Rows from block 8 of the encoder, named by matrix and row number. Rows with one number belong to one channel. Each number is 128 + 24 x the weight over its row's rms, rounded and kept within 0 to 255. All counts start at 0. Numbers have three digits each. After the name is the row's rms in percent of the matrix's.
# convs0: first 3x3 conv (encoder.blocks.8.convs.0.weight, 144x144x3x3, standardized in use), inputs 10-19, a 3x3 kernel for each
# convs1: second 3x3 conv (encoder.blocks.8.convs.1.weight, 144x144x3x3, standardized in use, transposed), outputs 10-19, a 3x3 kernel for each
convs0.48 067:120106094101102104117108104114121122099105102104110148111095096109096108122104104151158158158151150157147156103100103110106112135112114158161159158157163162159158109111128101093110147111106128142140147153142147145139120126120105103102109106138158150158165153161155153160
convs1.48 081:152158104105103114134133147136158136048131037125043145141136134132151134128142130118167177181110108120180178049125125136137123115045106139139139139139139139139139161114106144057136086133149168152106178176164157162060064131068115126118125074093144144144144144144144144144
convs0.49 010:147137142108130121140128099133138143134136112155110084135149118114099095161097100172148134151147151174181195164141145148131122145137127137162170161157162181169194144119136113102099143091116150134140105101132119110117123104130088103083103103125167151149160183164189158158
convs1.49 105:148147114153110111113113106134063063063063063063063123127148136121119131114105115166156169169166169119169169069134119075073131070069069136136136136136136136136136141080080147127080148080080109114155142118144116144125084084084084134084084084084140140140140140140140140140
convs0.50 007:124124147089124114137148131099111115095100122071136088116124155128120120105138101179142099155144132134132164160115181138119102158138165168130123143159127166166127121114134109138129142132134131156115112139135101134113109086096103086125119140081126174124187137133149175179
convs1.50 097:108155113110153108129112144057057127057057057134057057108128127143134140137140141118121126132121120173173173128128133139064067131067063137137137137137137137137137076076076076076076139145076140108156149146139120127104136132080121140125081080080141141141141141141141141141
convs0.51 021:133138132106094114103114139137135123123125089117100150135108131097091111128118107174166152156155177152166182137140151114124113140128135158152162164173163176163152121131129130122106139124156144143141135104150120132116126133093109090092111087143161173165170170165158157164
convs1.51 090:117107111107116129162124109131147135138052145149119143117127138144145139142145127126177176121119114177116141060132060133059089059059135138138138138138138138138138138072071069149071072072071092107148109154146101138151117078137138143141134138143142143142142142142142142142
convs0.52 009:130143134121111102157112114098130145094100121127099137133146127131129122133120121143156163150174148150165141161102120139129105154163159189146164180128167196174185126122142117154146160135127130094111111107135124114149111099115097098107104090129157147146189146150142143135
convs1.52 083:110110140140153164116113111137138046047145051139135128136142142141138138141146143181178110181155114181180181116055059059053052142054054138138138138138138138138138067067067067067067067067067139156154157158116097143154132073073142142140073136139144144144144144144144144144
convs0.53 032:137119144115122109138115126123117119149098120117122125113121132102107108127112139153154157156161160175153180120140150121115124126121145171161167169165167170175173128114129132110110138113133136145143114105105126120128106132120122092106116115121164164176167160163162173167
convs1.53 087:098146110156119108160111113049049098141141098124140143128146123098149127126132123179178179179182180134178128071058140147069147057139146138138138138138138138138138065065066144153151069069149164167168111107086103153117138128143128144142121136075143143143143143143143143143
convs0.54 060:171116136149092109124126149142100124110119112114145133122096117151109126114116146165153167165163162160152167120119130125117150135150155163162165165163159162166170136113138114130129135106159149144154126106157130170159139115129116113135146144137163162162152160159166156162
convs1.54 096:108121140126132150155152152141143119057126054058059139145137099142140125137131139132127116109110120174118173066068098067062128081140095137137137137137137137137137076077077080149072082079074109145147091105105134141106138140146140139138081140139142142142142142142142142142
convs0.55 086:112136131112135122105119139089138124129122129108096132087090108097103094120116117157151152142141149158153157091094103118122116136128123155156158157157156156159159135130120123096100117127128137135137129158163148146141111123126126129124090121113150152153153154159144139153
convs1.55 090:128163096152171115119165167127129038102134055116140125112130140142156138119133119172116114120183122116174175054068074077059068128146134140138139138137138138138138060134062148154146084087084121149162150152120142127151078079069067126074136083151142144142142142142142142142
convs0.56 008:146106103131081134144108098115127096100122119122119101119134119132087130107102152141136176110156135151136170145164137123162146159141109172183169137162181158141154128140151131092100141157149128094147118145119123125143142101113111096117127121157138150177162134163149148129
convs1.56 095:127140107106154152150116112055055131120142140144143056138140140091095131094144133118173120124114139173118126130065135145134124134063062137137137137137137137137137075074074075074074075137074103114093091112110123098085079141138144138128140131132142142142142142142142142142
convs0.57 028:113125111109100128154142141093111147089102107132098131109113106117109120126121134168158162158161169160163157120112134114112129154152142159164170161149161155171160112117098107123126140142136107113124130102131132127138110112108106097098122089130161171158164157149149147149
convs1.57 093:099164161106113146160151168146120149055139143140145147115146141142142136139102104120175149119175117175177176147135130061123057059057058137137137137137137137137137073077142142132136150130148135110082156141148157165157124076075075134075074076132142142142142142142142142142
convs0.58 068:128126111105098124100101134123112132128121130122127136117113104096093104084082130152156156154146170167152164125117132124125147162135144162163160163159163164163162112104129116121147132140148134126130115116123109116135097107138096121130126130138158157162163150161163149163
convs1.58 091:113099109123136128110128127142146120143154134151151145142142140152151147144147150176108177132113175175151177147139118135133058134136055138138138138138138138138138136071078145145138144146144104167160097124136114146132079100074142140073106142125142142142142142142142142142
convs0.59 076:125107109101102093136120130118116120121107107123126134106115111086092095121092143160162161163161158156159161118113123104108119138153150160161161159161158160159165117111115118102120137118156106099101121105116147145140114110118103118108146141133164165165167165162158158159
convs1.59 076:153153168118166173108165167129144139125124119119136113138140141139145143144156156158185114120187150120103118133120125127104116108086052139139139139139139139139139057057058131141149154164112110113115138157132125090116153155147144142123148126121145145145145145145145145145
convs0.60 078:100095151109092128129102109093091096102100100113119118097097134137092118102099111156154152151150155159154154146091146111100110126127156154157159150152155151152156139119098085104097147105157143146147159100150121139144157090132089097094156126105155152154153146153151163149
convs1.60 093:110141115106133117118113154128151066051052129056054128144110116143137157129135101167143182171165182116135123132125131113138135124089138137138140135139135138134140061125071129070067069071119102156141155116143157126151131156155072137072138137148139141141139140141142142141
convs0.61 012:111103149132119105123122112144121144138108135143090115081093131103100122141107110148158177181139171143183153151112140150169150189185141136162162146135157141145167134114149126092139149147144147114152097113125093123156114125113104089094113103112172133134150172168148180155
convs1.61 082:158151118148114114113159137140145044153112131141148045131142152140142150141138135181181108113118109112113181057132067057134116052138051139139139139139139139139139067067066066144066067067066139135150141118155145153122149143071145110120073131116144144144144144144144144144
convs0.62 152:081121123100072124119112141136121143148132148145137131103116117102107113114106137154144156151142155155155150105104149109119156127118153159158158157157157157158160090142142107095137127134143160142118165152116159141134138132111115113108090130133161167157156163155158163157
convs1.62 099:162114115165172113153136097149069077156165154151145151115132142150144157149139150107109176125177171127136166145147153150154153123146160137137137137137137137137137154148150158159164148149155090165150056128095079113131141080093085153132138147144141141141141141141141141141
convs0.63 022:111115143152082130131119128139106098128127128107109107101091112110090113129121127134151162167160169150155167125112130126139150146127145163164179163172163168165173132132123130128116137140118105111140115086117121113135109114107110107103127125134170168166196179181162176171
convs1.63 094:160108117118125122162114107055139075054119055140123135105143099131126132103139118110107120115111113114113112099127134063132062114062090137137137137137137137137137074145074073142076145126072145144154138151141106139141079079144078079141079079121142142142142142142142142142
convs0.64 013:124142165131124151106122130125130139154144118131140118130137121113134129112124107149128176154146161170132145167163148167153150175130145161158168155166155162150167132122184142058130138141139115161131094127129103115114101097095122095112117125116149149161170160156160147158
convs1.64 084:123158130159108111117123119148046136047146114139148141147140140131130140132105137179180180138180146179180180054129054129125128127143147138138138138138138138138138148154068068151138068151151089087156098109136152107117147073073142073074149139134143143143143143143143143143
convs0.65 029:120126139130091091127111151143120123126106124116095120105116152098085102124090142160139155166143154168132160147123156108089133120092145164164162161150161149153169102110143090082116112117137130118134130125134127127131146115107113081116127098122164158168173163150164170155
convs1.65 081:148161096111164160111152109146044043145147127136142138139144129132148151141130136128185182179183112112181128138131123118054124142054134139139139139139139139139139066065065065151152140136065104093143153144097148168095146073149147071142141145130144144144144144144144144144
convs0.66 079:108090117109108117099136116098095093113108123147138113124085102101104111108111104163158156162165158154162162099116113110122139131133109159155158159159157158159162100132105141111148128132126162155162149166155160165161109117102106133131110140129155159156155159157159163161
convs1.66 071:088149150127160087150129130125133162151148129157124151152143132138137123126165122184193110112188102103196120150153133138146066034024043140140140140140140140140140047068145052051142093047148167157175165145179153180134149156137119130126099118147146146146146146146146146146
convs0.67 029:098102120101086119109112125140106106120088098131101113090111109087110117097113116151165158172174149171172176119117107113101109104109135170158158170166166171163161142097103120110106104121135131119123156145149142158153121108101119097106109093119156173161160167166162167160
convs1.67 088:157101104136152160117118154130147138148050142048141127143141133148143131107146132134110114117110111117112140140127105116070080131059057138138138138138138138138138071070146088145141073074073111118092101156137152104110081143079073136077072076136143143143143143143143143143
convs0.68 027:135120141131107098119120129118113132087078089108087119140138136093094122134130137173162139171177149156157172130130160104127151170129151161159167161158167157166157144098134143068123141077136111123138123140134094150149110114117088107118107106121164163156167155164153156147
convs1.68 099:115152133155115113153155155059060058131141059059145059139134144133146146134135111123172112126114122121173135104073131134137068064145132137137137137137137137137137077078079077148076077151144140154150139138145113105108088079081081131081082142081141141141141141141141141141
convs0.69 010:134135127097113117125093149142115102115110106112080134128134121143132106111097129164169184169166197163156179165137106144104144153167172141173165204178167162168165154092094133071140118117149139095149121072121101120139118081099120074122104115109144156156149132149133144162
convs1.69 112:109145151146125148113130109119067136067067067067136067098113099094104136123104135167166121167126142167137167074092136141139130073125131136136136136136136136136136083083083083083083083083083095103096094133125085118092087135087087087087086140087140140140140140140140140140
convs0.70 070:144120117103101113138128142117130119131126107127129156107094105093096103141128132160170168164154155164161162099102103143118094134131141166164172162161166161163166141125144099116125152137126134120104133094095156134146119098115127136103128124140156120120153117160166142155
convs1.70 099:152150116106142158147146108056143135136052059141142057140153134137138146138137134118172173110171174111174118122145063134147066067070139137137137137134137136137137078075148077077140116081148153135096144138115149110119082091078080137118085085137141141141141141141141141141
convs0.71 405:104115103056092116130093103097132142072162117131113140108131095077112115124106133150145140147148145150154144103141108035164134122082118152155146151150152151150151115114111084146154135096147133091117134083089126115129088150131060158131135102117149152158150170161148157154
convs1.71 145:168162115138074136137099147095145075125170117145127093146091139134082086145118118157151122160108154131109122163127121135113132131152134131138133125117131113109134105175110144172120149109133080163120169158157127182098139072079170119128126160131138100133136112134137134138
convs0.72 033:139129125138109120095114136127138109095092117111105121146118125139083114138128118163177168161166165170142160155166139157122138169110139166173168167173171168164164139139107116129106134159124147125149113111140128114135121130109119074115106084112157155162146160170158159163
convs1.72 096:155146104131145098130135103057105150135137149103120152141121094122131125137133133173175173174173132178173115075132145137143149118152147137137137137137137137137137132076075158141075150075147140145155151136140076154143081137144081141147140144147141141142142142142142141142
convs0.73 039:101101107102099099131130119131124137097123105130114122111109115102101116127102113160143161156151154160167169114115121113115124136107140162171164164164165163163162132113113104111107143129112105131138121115127138121140116115122097096099125106122155172161166171161159153160
convs1.73 109:116157109113138106108110111071064139097096117099070065096139091093091134103131114161168169154170168120168167082135135139132119102124073136136136136136136136136136088147135123113089081078080137087108073107113137085097091085132139141083110089084140140140140140140140140140
convs0.74 021:147139131105111102156122143144124137127099126134107131171105132123096115142132130158159176167154173170153169144109162125116124145129147171167162162169163169178173141117131114112126120133134140098112133120117120120128116089117126102117124122128173154166164163167167167175
convs1.74 097:157111137145163128143143142057057058133122127068057058139133114124141117090095103116153173158173159173173118066118065064103064138141070137137137137137137137137137075076076076078076076076076090128141104122110090128124081079135082078079080081080141141141141141141141141141
convs0.75 052:127138113100138138106114151131138141101131144106124148088092103092097085106100097160148155156155154156161157099091138105112107119117108157160156157161164158163162119132135107115120114122114153144145108099137108115135101101150108108141109125117159162159160159154161159163
convs1.75 085:144158127119119118111108112142131043144051046047051125132124139132141144143133137116118119179135112178129123113131133136144058062146112138138138138138138138138138069067071145079078068151070143154094130136161123128147143078136128144076077140076143143143143143143143143143
convs0.76 012:118135110140119136131095124106099110123142110126106114090112126099161096107121120170166141172143134173156159144134148138145119115139169137150168149156146153164160144100158133137109135135151108126143131131138152105113092138108080108091111080134156125166139127156178154153
convs1.76 098:114153151106135121143143112058058058058058130107066058137136136099145121146144122116151114173119121170172172064064131063136065140126132137137137137137137137137137139076076076076147076139077141125153109120126140101104083080081140136080135142140141141141141141141141141141
convs0.77 089:112099132114099137120109158155136132153132144154138133112095126107096113108100126162158157164159161164163157155138124147136124155138132164166163165165165165163163155130131149142144156157143115108142121105137137142160145137128143132136150130124163153163161153162163158157
convs1.77 111:102146153112160158105162161145140141116065066127129122135148136140147136144145135108121115117108111115118148139071127133073076133073072136136136136135136136136136081082083082082082082085082101100088088085113135108111138086086136086138129085091140140140140140140140140140
convs0.78 015:130120127142079086130103113119113125103091129133143104132100135130086112135123120166157162177166165173154143151129165159124148163128169174152169163169169181168153121120147125130111160136120139135148127116147131110127082103115121100125133115103158178171168164192171159169
convs1.78 086:134115151117155108142152109150137142144049145150136137137139138141149136136148139125129179179126111125113178132133059119058114056095055138138138138138138138138138069069069069069145069069068131117133145137131096094101073136076139073142129080139143143143143143143143143143
convs0.79 059:112104127121091126136115137100113089099092156130142136117108117117091088131105156160161161160159162163163156111130133109154150147139144160164164163162159163163161140092116103114098138134146156164158108102132144111137102110109095099118138113116137117142167138130158162163
convs1.79 072:088118126105101158136104107124147145148144142148147144142125140144156139151149138099189144109185187189187123133049037140050122131136046140140140140140140140140140074054061155142065059144131169139136130144104108131125063141133090129142131147130146146146146146146146146146
convs0.80 055:098134134091097106066092126146114132138121124126128125087123140071094126050115135160161165157142150156143154105090116075065088089069103151162153151156158156159154108116135121091116087124131150164158121123180132130150115120121089106108111087107169150151151148144142147150
convs1.80 075:159165177166172169145150163154155122151139133145149143146153159151155160150154157095118104111125085130125099135144151116082095135138101139139139139140139139139139160160166164158165162153143160158140145165142166200177156145085147124061137133129145145145145145145145145145
convs0.81 117:138106149158102138149115141139105136095091102092136133148105095139094125145096119156158156161137153161156162162099106115096092156095094158158158156158157158159157158141144098103094120152094152103152154094165149127165161102135128105092159092159156142151163152149162149147
convs1.81 097:117146103117144120120161152048117124049134062073078135126136157144108143110138148133166175188135181151138132138118080124133087079114123139146142138146147141139139068068103066078082076084088122138133146150155130126101076135093090092094095136139144125128139130135138128131
convs0.82 034:133130127108098133134140137101129117111109104108097108112109118109076097117130143149150154169153159167165167151136141150127155121134164173160159164164170168169160094134119111135112126098131105110129094094131104113122112122125106111116106093115146150159141145141129136142
convs1.82 102:109153109155147118153141108061061141061060061060059132127095099092096123106133103171171137124170171121172171116077137101068121067066068136137137137136137136136137079080077078146079076147078125157161101104112094087081082083084082126137082081132141141141141141141141141141
convs0.83 018:139081114149143138147130131090072131082056125139126140126087136118111132130122145161176166148148165151158174123127142135094144148134155167160157173160169169174156126084152100131126150146126100121145100097123134149127094085125112076136135118136102123150148119145165161155
convs1.83 108:144108107111143111157109122064064064064064123064064064097102120132132121142140140168169169169169168169168169134138138135071122135070072136136136136136136136136136081081081081081081081081132093135096138127093148108092085085132085128086085132085140140140140140140140140140
convs0.84 016:111096130121114115125132105130110117113111096109114105114110138110088106120087114188161156163149160165161187142143110120104102121143126179178168163160163176160176133110125119092108128120113126090137124110104098119124106138132108111100107123097158157171162152155151136167
convs1.84 102:151121108105108116124110123061108061121061060060144061145130095100131139095118112137124171171126171122170163132143113138135067086067130136136136136137136136137136078078078078078078078078078137148097141146106105104110131083083083083083083137083141141141141141141141141141
convs0.85 010:107122138131116132137136123098113114114094123106115093117121149085102127101123144174153148154147136146211197137141160139120121118143171163161160161167160183171163118150126128106136146094136140104146135111140114114120116121110115078104103093127139155135151152152159138157
convs1.85 118:141150154118146107114132107070070070070070070109070070128097098124142100120098142165133147165165128165165162081135138076130130133076130135135135135135135135135135085085085131146085099085085138129096098112106099131102089091089139090089089089089139139139139139139139139139
convs0.86 082:157130155135092103103096139115139128139102134125102136141125131094089130139099084157153156153160142136152173145143147097104149144113120162162161165162164164167162133126155118085109151088126149149139132126144144139134133143136131102105124114142156149161167155164156161160
convs1.86 074:093135138115145116149096104149130135139123150037151032150145151145135131140154131194122198127183126159187187105135124132121049133087083139140139140139139140140140070052068153065074158143063133095153100162104103149132067146151069148140061140146146146145146146146146146146
convs0.87 138:129122125124100098149142154118119104122094111125106121130107095144118124136113113157157157164098109156154145115099112128113128121119141162163163163163163161163163156126120146119126137127126154148138109110104093125147092092102117090108119108144159157158172153151160144150
convs1.87 112:124138099150125156142150119065066070139079144070066069142106118138138098094094115155153150144181137170170154093148103130079135077068102134134136136138138136136136136088094086082133084088092127115136120136146106136143131084085147105103086084081140140141140140140140140140
convs0.88 061:111098138105095123131136127145130148139117124146137132104092147106098131111129137162154167161162161164160168162147144158123147156155153168168170171168165166174169150129136132118132156149134114106151117130129143147154149121138126115128128148140159162165163157168162165161
convs1.88 079:162150105164162119093097164136147128141112149041121042115141138138152141136089152112109135125128184127156112100049064090127051135056149139139139139139139139139139064064149156152155068144063159154151140140153105154140133069111069142137132141147145145145145145145144144145
convs0.89 020:128121119137120122120109114123099121071093121114109117115096134150107114130119130171160162162164160168154154193154171154142158161166174159153151140159150158160163133158108136108139175133154124100131134108128119133138087101134081095108122123119159157175149151165156151164
convs1.89 061:154158125127110105106103135127131157140156166135151146147150139152155133146142147109098094199099099117099149116037032141149164111135121142142142142142142142142142161164046148149046163156142145169150102152154095158152129140154139146158128151155149149149149149149149149149
convs0.90 020:155098112118124107108080130127128136119135123126089128107113125101123122104071134163153146165163163160164160130163167151124148142144137166173158158172150168172163107140123102123134118108121121110112123107124131127165082101119115099120120113102148148164155139153147153159
convs1.90 116:108142110153158149153144150069073069136132069069069068098094141140100144099142133166166145165166126119116117137074138074136130077129126135135135135135135135135135084084084084084084084084140093127126138112142149147139088088088132134087088088087139139139139139139139139139
convs0.91 038:144128156129121118144096127123084162094108085137130097097145095147114137111109152154160166168156149166150180138099145140130097101096096154156159167161155160155160112089127122113129146149132139162106129146117151135142145139160110149124101114118155153155155142158153160146
convs1.91 079:136147144143134122112114155126141148144140148127146121136111146137147140132135137113134184183142184106108114110053075104117136047060143139139139139139139139139139064149148155139063063113142138156146120157145152126159068070143143071106074134140145145145145145145145145145
convs0.92 012:158140138115094123101123120131119117123102114130109133115129128095097118126112120156162169164141143165163149125152127140145163153146157175149159154170155146156160159177137152134162145140146100141122118123100119134134097084125077110109101134121151161160168157176143166172
convs1.92 086:113146153152109111141143120049134146135148138048134141097134141145147136121147142176121179114108179123151179131060057122137056141111139138138138138138138138138138069069069069069069069069069152140153122138143134152157074138129075116074142074136143143143143143143143143143
convs0.93 100:100150119103103120112104105137112155104107130112122104097112114106111106104114158154155155153155153150150149093150164100171118101180161157157151157154150153152151139091095093163101094151112096097153151152155148154154091098149093166108100113149151145151150154147150153152
convs1.93 110:120096096143100115096145099081087087088086086084084086101100104097093096138095130136137163171166161130173169091155090141143132143090139139132133140141142137141141090095096100099097099097099151103145095092107142107138101101100100099094094139090139131133140136136140138139
convs0.94 027:131111131134103107129112126106157128120130117138134142147096140118101111130085130160166157162155146164160176159124125121100125137094129164165166170166161169166170147130173117106128143132121132133121129107128139155132138103091120073106128087147165161161158159159159175169
convs1.94 094:114159112131160109111111106137145120107139146131054140136140138093145140129134092125119174133118138174162122131061065061062061142060063137137137137137137137137137074146075074074074073071075089149089105110136120141151077143134142127137144138140142142142142142142142142142
convs0.95 028:127140131115090108130109154110137105135093104125147119133147139122102111122122149162171155172153158165140167125136136128117136129130128163166172165170163166168171149160134123094115128129129121123142119115169122144129104106105089102092105111112177158168180150159176168165
convs1.95 102:112157113123155154116116153060061061141061116136061063141141139128135140097139132170114160148170169134171132121068130134068136069069136136137136136136137137136137078143141076151075092143146125111100131099139136147148140139084137082084141083088141141141141141141141141141
convs0.96 012:132138134101112134098122119120128146126122102083118137107103114120080126110133129146163162174186139185159168172142161154140164158163152164184170177149163176158152148161146136144129147153136134109140117118094108100136117127116118109107126120111162144170154130162164165169
convs1.96 098:130134115161116147150154156141123141137144058136058058135129133127128150093093144167152172127172114172173121068132064112077067134139130137137137137137137137137137146144077142146076151077077089159099092147111089142107081081081081081139081141082141141141141141141141141141
convs0.97 028:122151112111100102096095108112107122097088102138098110115123120084098100102091113172164162175168159168176167144128136111122119137126113174158165167149162187177166102105138104078105126087101121131145117130100118107120132138121123117115127116115175162153163152149156160168
convs1.97 115:106152141115134119142120116138132068068068068068068068097128136096097112098100099167123167166128164151133166075132119132130138135075082136136136136136136136136136142084084084084140084140084090102094089077125082087111088088088094138128088132136139139139139139139139139139
convs0.98 409:127096068102126142108137128123120082131079105090119125128061071089131134080131128135136133130169109137136140133097111110144136100131135136137136137136131137134134132075102071148139082143125135128111107123131108151148128090080100155124111139126135131134135142133134104133
convs1.98 126:139141112133197134147114150157148144173027160135139157140135144144222147143141132086090120099148166159154123128132147139174143143151141157084130124146136135136135137157135150121148152136158146125071117122058062116121130123142167153135114147137126137137134074138138136138
convs0.99 010:135136128135144131114117128126145135101083120134104131088103126090132146101105119141143190163160120137166163131135138135151144132173137162171162179148146172154167119082138126128145125125130129160144110127128123154121116100106082104111091101136133125146122139161164158168
convs1.99 110:126147136158152127113115129066134135066066066066135066139136113119111141145116109120119167123167123168125133074129073073134139097121073136136136136136136136136136082082082082082082082134082084138136114097145107142113086086140086086086087086086140140140140140140140140140
convs0.100 121:130151146101127133114107134104133144110099144104099142125124131093086111094122116161160162162160164162171167117121155104097123096118130166164164163163164164163164114129157116109138112101122146140155138144152145142152111128134109111145102100115151146157145159161151164165
convs1.100 102:143164112108157145116156155073124145065053154058117078136156129137146136144139086112172114130148170129118170073067069062072078128068072137136136136136136137136137095091083078076142074142152105095098115094104157152145111075078137131143081083094141141141141141141141141141
convs0.101 029:120135103117129092094105102088087129094093119094096140105102100112102106100104132157164152153155151158142151108105141110134169126145160167152162159154148154161156122112140123112132106099143099107142157089150143122134106098133101085138132143131159153156158157158160160164
convs1.101 073:104106100118134095107108150149130141034033136151128148090136131130127141132116124109111104125104102112109107078123045114089126122130046140140140140140140140140140128147065147155078090145098154170151134165126157163147148151150063143155062076152146146146146146146146146146
convs0.102 014:140128138104122125116128122116142111125083120103101121110121139130120115117112118152132130164138146164142144157127147142134123153155164152159156158165179183166178167140135148133141174168136129117146116121123099114118104093111116105122123107119185159176159168171150165179
convs1.102 098:115117107152130137114160159125058057134058140144146140130111132137146105131138151127173173122175174119173173111129131068063068122143139137137137137137137137137137076076076153076146151076076095139150109130105097099140080080080081128081100135081141141141141141141141141141
convs0.103 017:130125144099105121119135101114116107123059119107089146099115130092100098073134094167143164175166171174169168149123151118130127131112139169149163166162166170148179129122137132109133134127126143158137120125139112122148137114113112094121080089139166174146159187165157162167
convs1.103 083:114156134108147155109156110123145147143140046145128123148138139145136148140132121103180124109122180112112112052053118142053136122054133138138138138138138138138138067150153067067149067067067161153149153165147153163165143144073130149073142146072144144144144144144144144144
convs0.104 095:107145145103148147107129143095088135097096121097101110104136097105116098105114103158154160153155156154158158096101123096101131114114152158156156158158158158158159118099134089092139101097142155158147159157143162160149100089129097093089096090107157156161150158159153158157
convs1.104 085:126121119116148124086099154126134120127064116125123124157129145143091151101135145173106124112111186114115112122044043114040089126125112138138138138138138138138138144083058148152058136058059122126132150120115168095154066064065130124126134129116143143143143143143143143143
convs0.105 023:120126124113114141121117154106109132093104101115120133115126111126118121120107134152157164159155160160164166142161151120157177162161165160157164174162166158161159122147150113133165157152152120099119149097134155144148110094124081100105120113129153160163163143172163148171
convs1.105 079:112165115158163117156164117141113041044041140126148146135146128142149141143143135100100111108100114119091110050114129050049139049106057139139139139139139139139139143158144154158153134154147144158171121123164104105157127148073135141136070071132144144144144144144144144144
convs0.106 013:142144131112120144122134140102117112108122118110089134133116131112129126115121139164138156163140119166166188148151132176140134171157150161166168190165186188179175132151127136164122115130150149109142107091103132115125067109132085091097103113100139139157159132171164152175
convs1.106 116:108110114149148121117143143069069069069069069068138135097098104099098108125095110126166166157166166166166166121074132135074132133077112135135135135135135135135135084084107104145084112141084110099098113122095123114098088088088088088089088139088139139139139139139139139139
convs0.107 101:122144155091093105097107117141147164110116107111112110103091108095097108103105123158163163160160161161160164132139144118135131127149155163165165162163164162161165141138144125134147129137131130145152140138115147149151141136151123103118137116113161163161163159159162162162
convs1.107 084:165101159116127136118122114134155147138141140147095139142115121133138152124136136177124185114109112113180116123139142139127121139118133138137138138138138138138138137070066079075146068065063120116087135163140145166167127146128129142128139114119143144144143143144143143144
convs0.108 018:119127119102117130087114135111113132117103104110102098112109121121103132098098145174128178152126142172157172132136140139108141138147157194152182173165178187189185147129112124103120119110138120113127110111118102138144114103116121103120107114108169148166172130155171175172
convs1.108 116:126144135115113141150108152069069069069136069069069069145141103098103136100121100159166166166167166123136166126076079130075074074077136135135135135135135135135135084084139084084084084144084126087110131147087152092135088088088088088088088088088139139139139139139139139139
convs0.109 026:124119120111115114118156145133130113121102107119103100110096115103125123126140143161158177168161153173170169123133132119135146127148159162162164168166181169166172121124141107124124144148141147140139119108122161121137102118109102090104108102105164162158172158158167145159
convs1.109 108:135149151117120113147160144064135123064140133127065135098098144112143142141138148121168117168119168108117125135116131140141137125072134136136136136136136136136136081145082101081081081081143152091113093128097149143084085085134085085085085085136140140140140140140140140140
convs0.110 078:128123127111087137103109134134108129081096144126115140109093124110101122112106140164164159157162160148158156112096138109107132120111144160162160165164160163161162121099126112091135110107146161132151157124144137125154126113139108111146108110148161160159158158156157147157
convs1.110 089:127121128163121100110118151134128145134133059132137127124125131135153126139142138177127111110126119175140120061099142056133129058054129138138138138137138138138138073069084068138083072147078129146139119149159146109109134076077076073134077122141143143143143143143143143143
convs0.111 011:121101106101100108147137121099123113107075078099128108118096094127133104134117108164162131164156141150163173137150156144137130154134147163162143167164166154143152142115144110103093119149132130130140129160157090120151101103124112082111142113126155168197153187175162150163
convs1.111 098:148127109147149104115155113142140058148066058148120141092113124114141139093099116171125125107120110113171121139136138146118063064064111137137137137137137137137137076076076148153076142076076130135111086124124102138110141081081143140128084081127141141141141141141141141141
convs0.112 019:136098129111115128124126122099121090068107108097118116114118116100113114118099120156171171174148160152168186125142148146133149149129148165156174161158158177174157134132135108099148140136144098123138095114127108105123084109112118106106124110121183163171175154157172149164
convs1.112 091:121160110164156102109116118136052118143124134052052052141099140131129132094144135131137176176177176110174138132131061134133101108060143138138138138137138138138138072146072122150072072072072149131140148147131159144142076077134129079126076115141142142142142142142142142142
convs0.113 019:116099142095115127120112111115114127122113104120121113115121148105109147067074135140139172183142164157152161130115162143116154127133156172157168149142156156148155132130150116106111126105096123136126072100121105107128112128133127113109115116104163157147155151156153172156
convs1.113 088:141167166163169152119140111118050077148138145138139140121156118154158150147147099178177177178179121177136109149139058152140144127122058138138138138138138138138138069071067152150147071146071124153168103105105138095093149136139133074073144139118143143143143143143143143143
convs0.114 352:106111137114128119111094090115126127124096121117089102111096107110089164102086077152123147149140129146145153144121146137128138119091101151149149149142149149146149150160142121135124100108113139089131142084155134108097162122127115153106115085083146143110154132145145135128
convs1.114 144:074098105155158138163156121119142143099176092098128096116101121147128141140127124076151149056173185154153144135144129082092071155147097133137128130125132132137130119142147092185100166104140151132115154108130087144070110141119092067098126130108135131137130111128138112125
convs0.115 026:146102122105105132118132157096132145116123099132126094095079125097109126126123157173179176173170174171152179139142145143131127155152156160168164165155163163174161138125146096109142140146166128116123131113111125107129122101121110121091098103096164150161160161161168157167
convs1.115 109:107107109104110108141159154145143065130115142065123134135100099115127101103102094168115168124118169168121127138137102070070069070070125136136136136136136136136136081144081081144139143142147107144120109134091097126136137140135086135085085139085140140140140140140140140140
convs0.116 250:131128102114096178127133132140101116133105093125147063123164100123140119113113153134133145161130146144144147086106132107154136119090122144144147145143142142143152116155160151112174137104129126151121110114148126143150130090128102125102125126119163127162177124136144161163
convs1.116 110:123151124071127111159135139057127128112138138138164094117151130122139126163122149148169136084112122121101091150065054069146049108087147133157139124131135157133133141159145138116119111119063088155111145188147090174108156067118159163127156149172142132138136133133140141135
convs0.117 012:120129116100129117111126110153113109110106118118105123088108113108116107126102128151167154163162166182187192164140138154127159171146143179149165149147150167162167124116139130126126146144150132149148137124125111139139103112121102108133113111139168151150125152149138146161
convs1.117 087:115113143133104144155114114117141132143051140049049050112144139140138146140147136177118123177178109123121178129120059116117067143131058138138138138138138138138138070070070069135136156153069149131116141155120124108141075075143130075146076139075143143143143143143143143143
convs0.118 014:118112141093116118131125131122121112099096123112131113120118114083110110134125141176136178168150157164174156120126126119132132124143151166151167138140178154162169116115171082111109121145151119156124103131141113131140126115091120101119116117119167172171162155156153138156
convs1.118 095:102152155115148150157107157056142065140077134056058132137134145128143112147121133174116174114116174106112118139069126151120134143063120137137137137137137137137137075135137146129143075075147130132139135146080145152158140130079079138140079137080142142142142142142142142142
convs0.119 027:103099118101105113107125118099093114120112118112123112115104111089087116116126138181177171169161166169168173128112122136120124163136161165164164143150160157162150101089100099106102144115142123123122127156152121124146085120122116098135110106109166158153154157156160155156
convs1.119 105:128115102115125104126113108062062062063062063062063069098108141118122111104128130125169171171171171171171170074070131070069142068121147136136136136136136136136136080079080080080079143079079128145149141142152128146133083084085085084145085085142140140140140140140140140140
convs0.120 026:113136099117120107127127127114098121099102111142098122109122114109101091137119121171157162163164166166172173111114122162111108153123146157173168158157161169153163096102105121098109141131142133105131152123159149132141097101114115097105130101118167162174153159172162167161
convs1.120 065:149161153175168174107137128152143155147149153137145137144147150153154155149151151106121102197117109125194137126032039133071031109129111141141141141141141141141141148052051160156152163049049157155167138132100153170104058135142124125144147144138148148148148148148148148148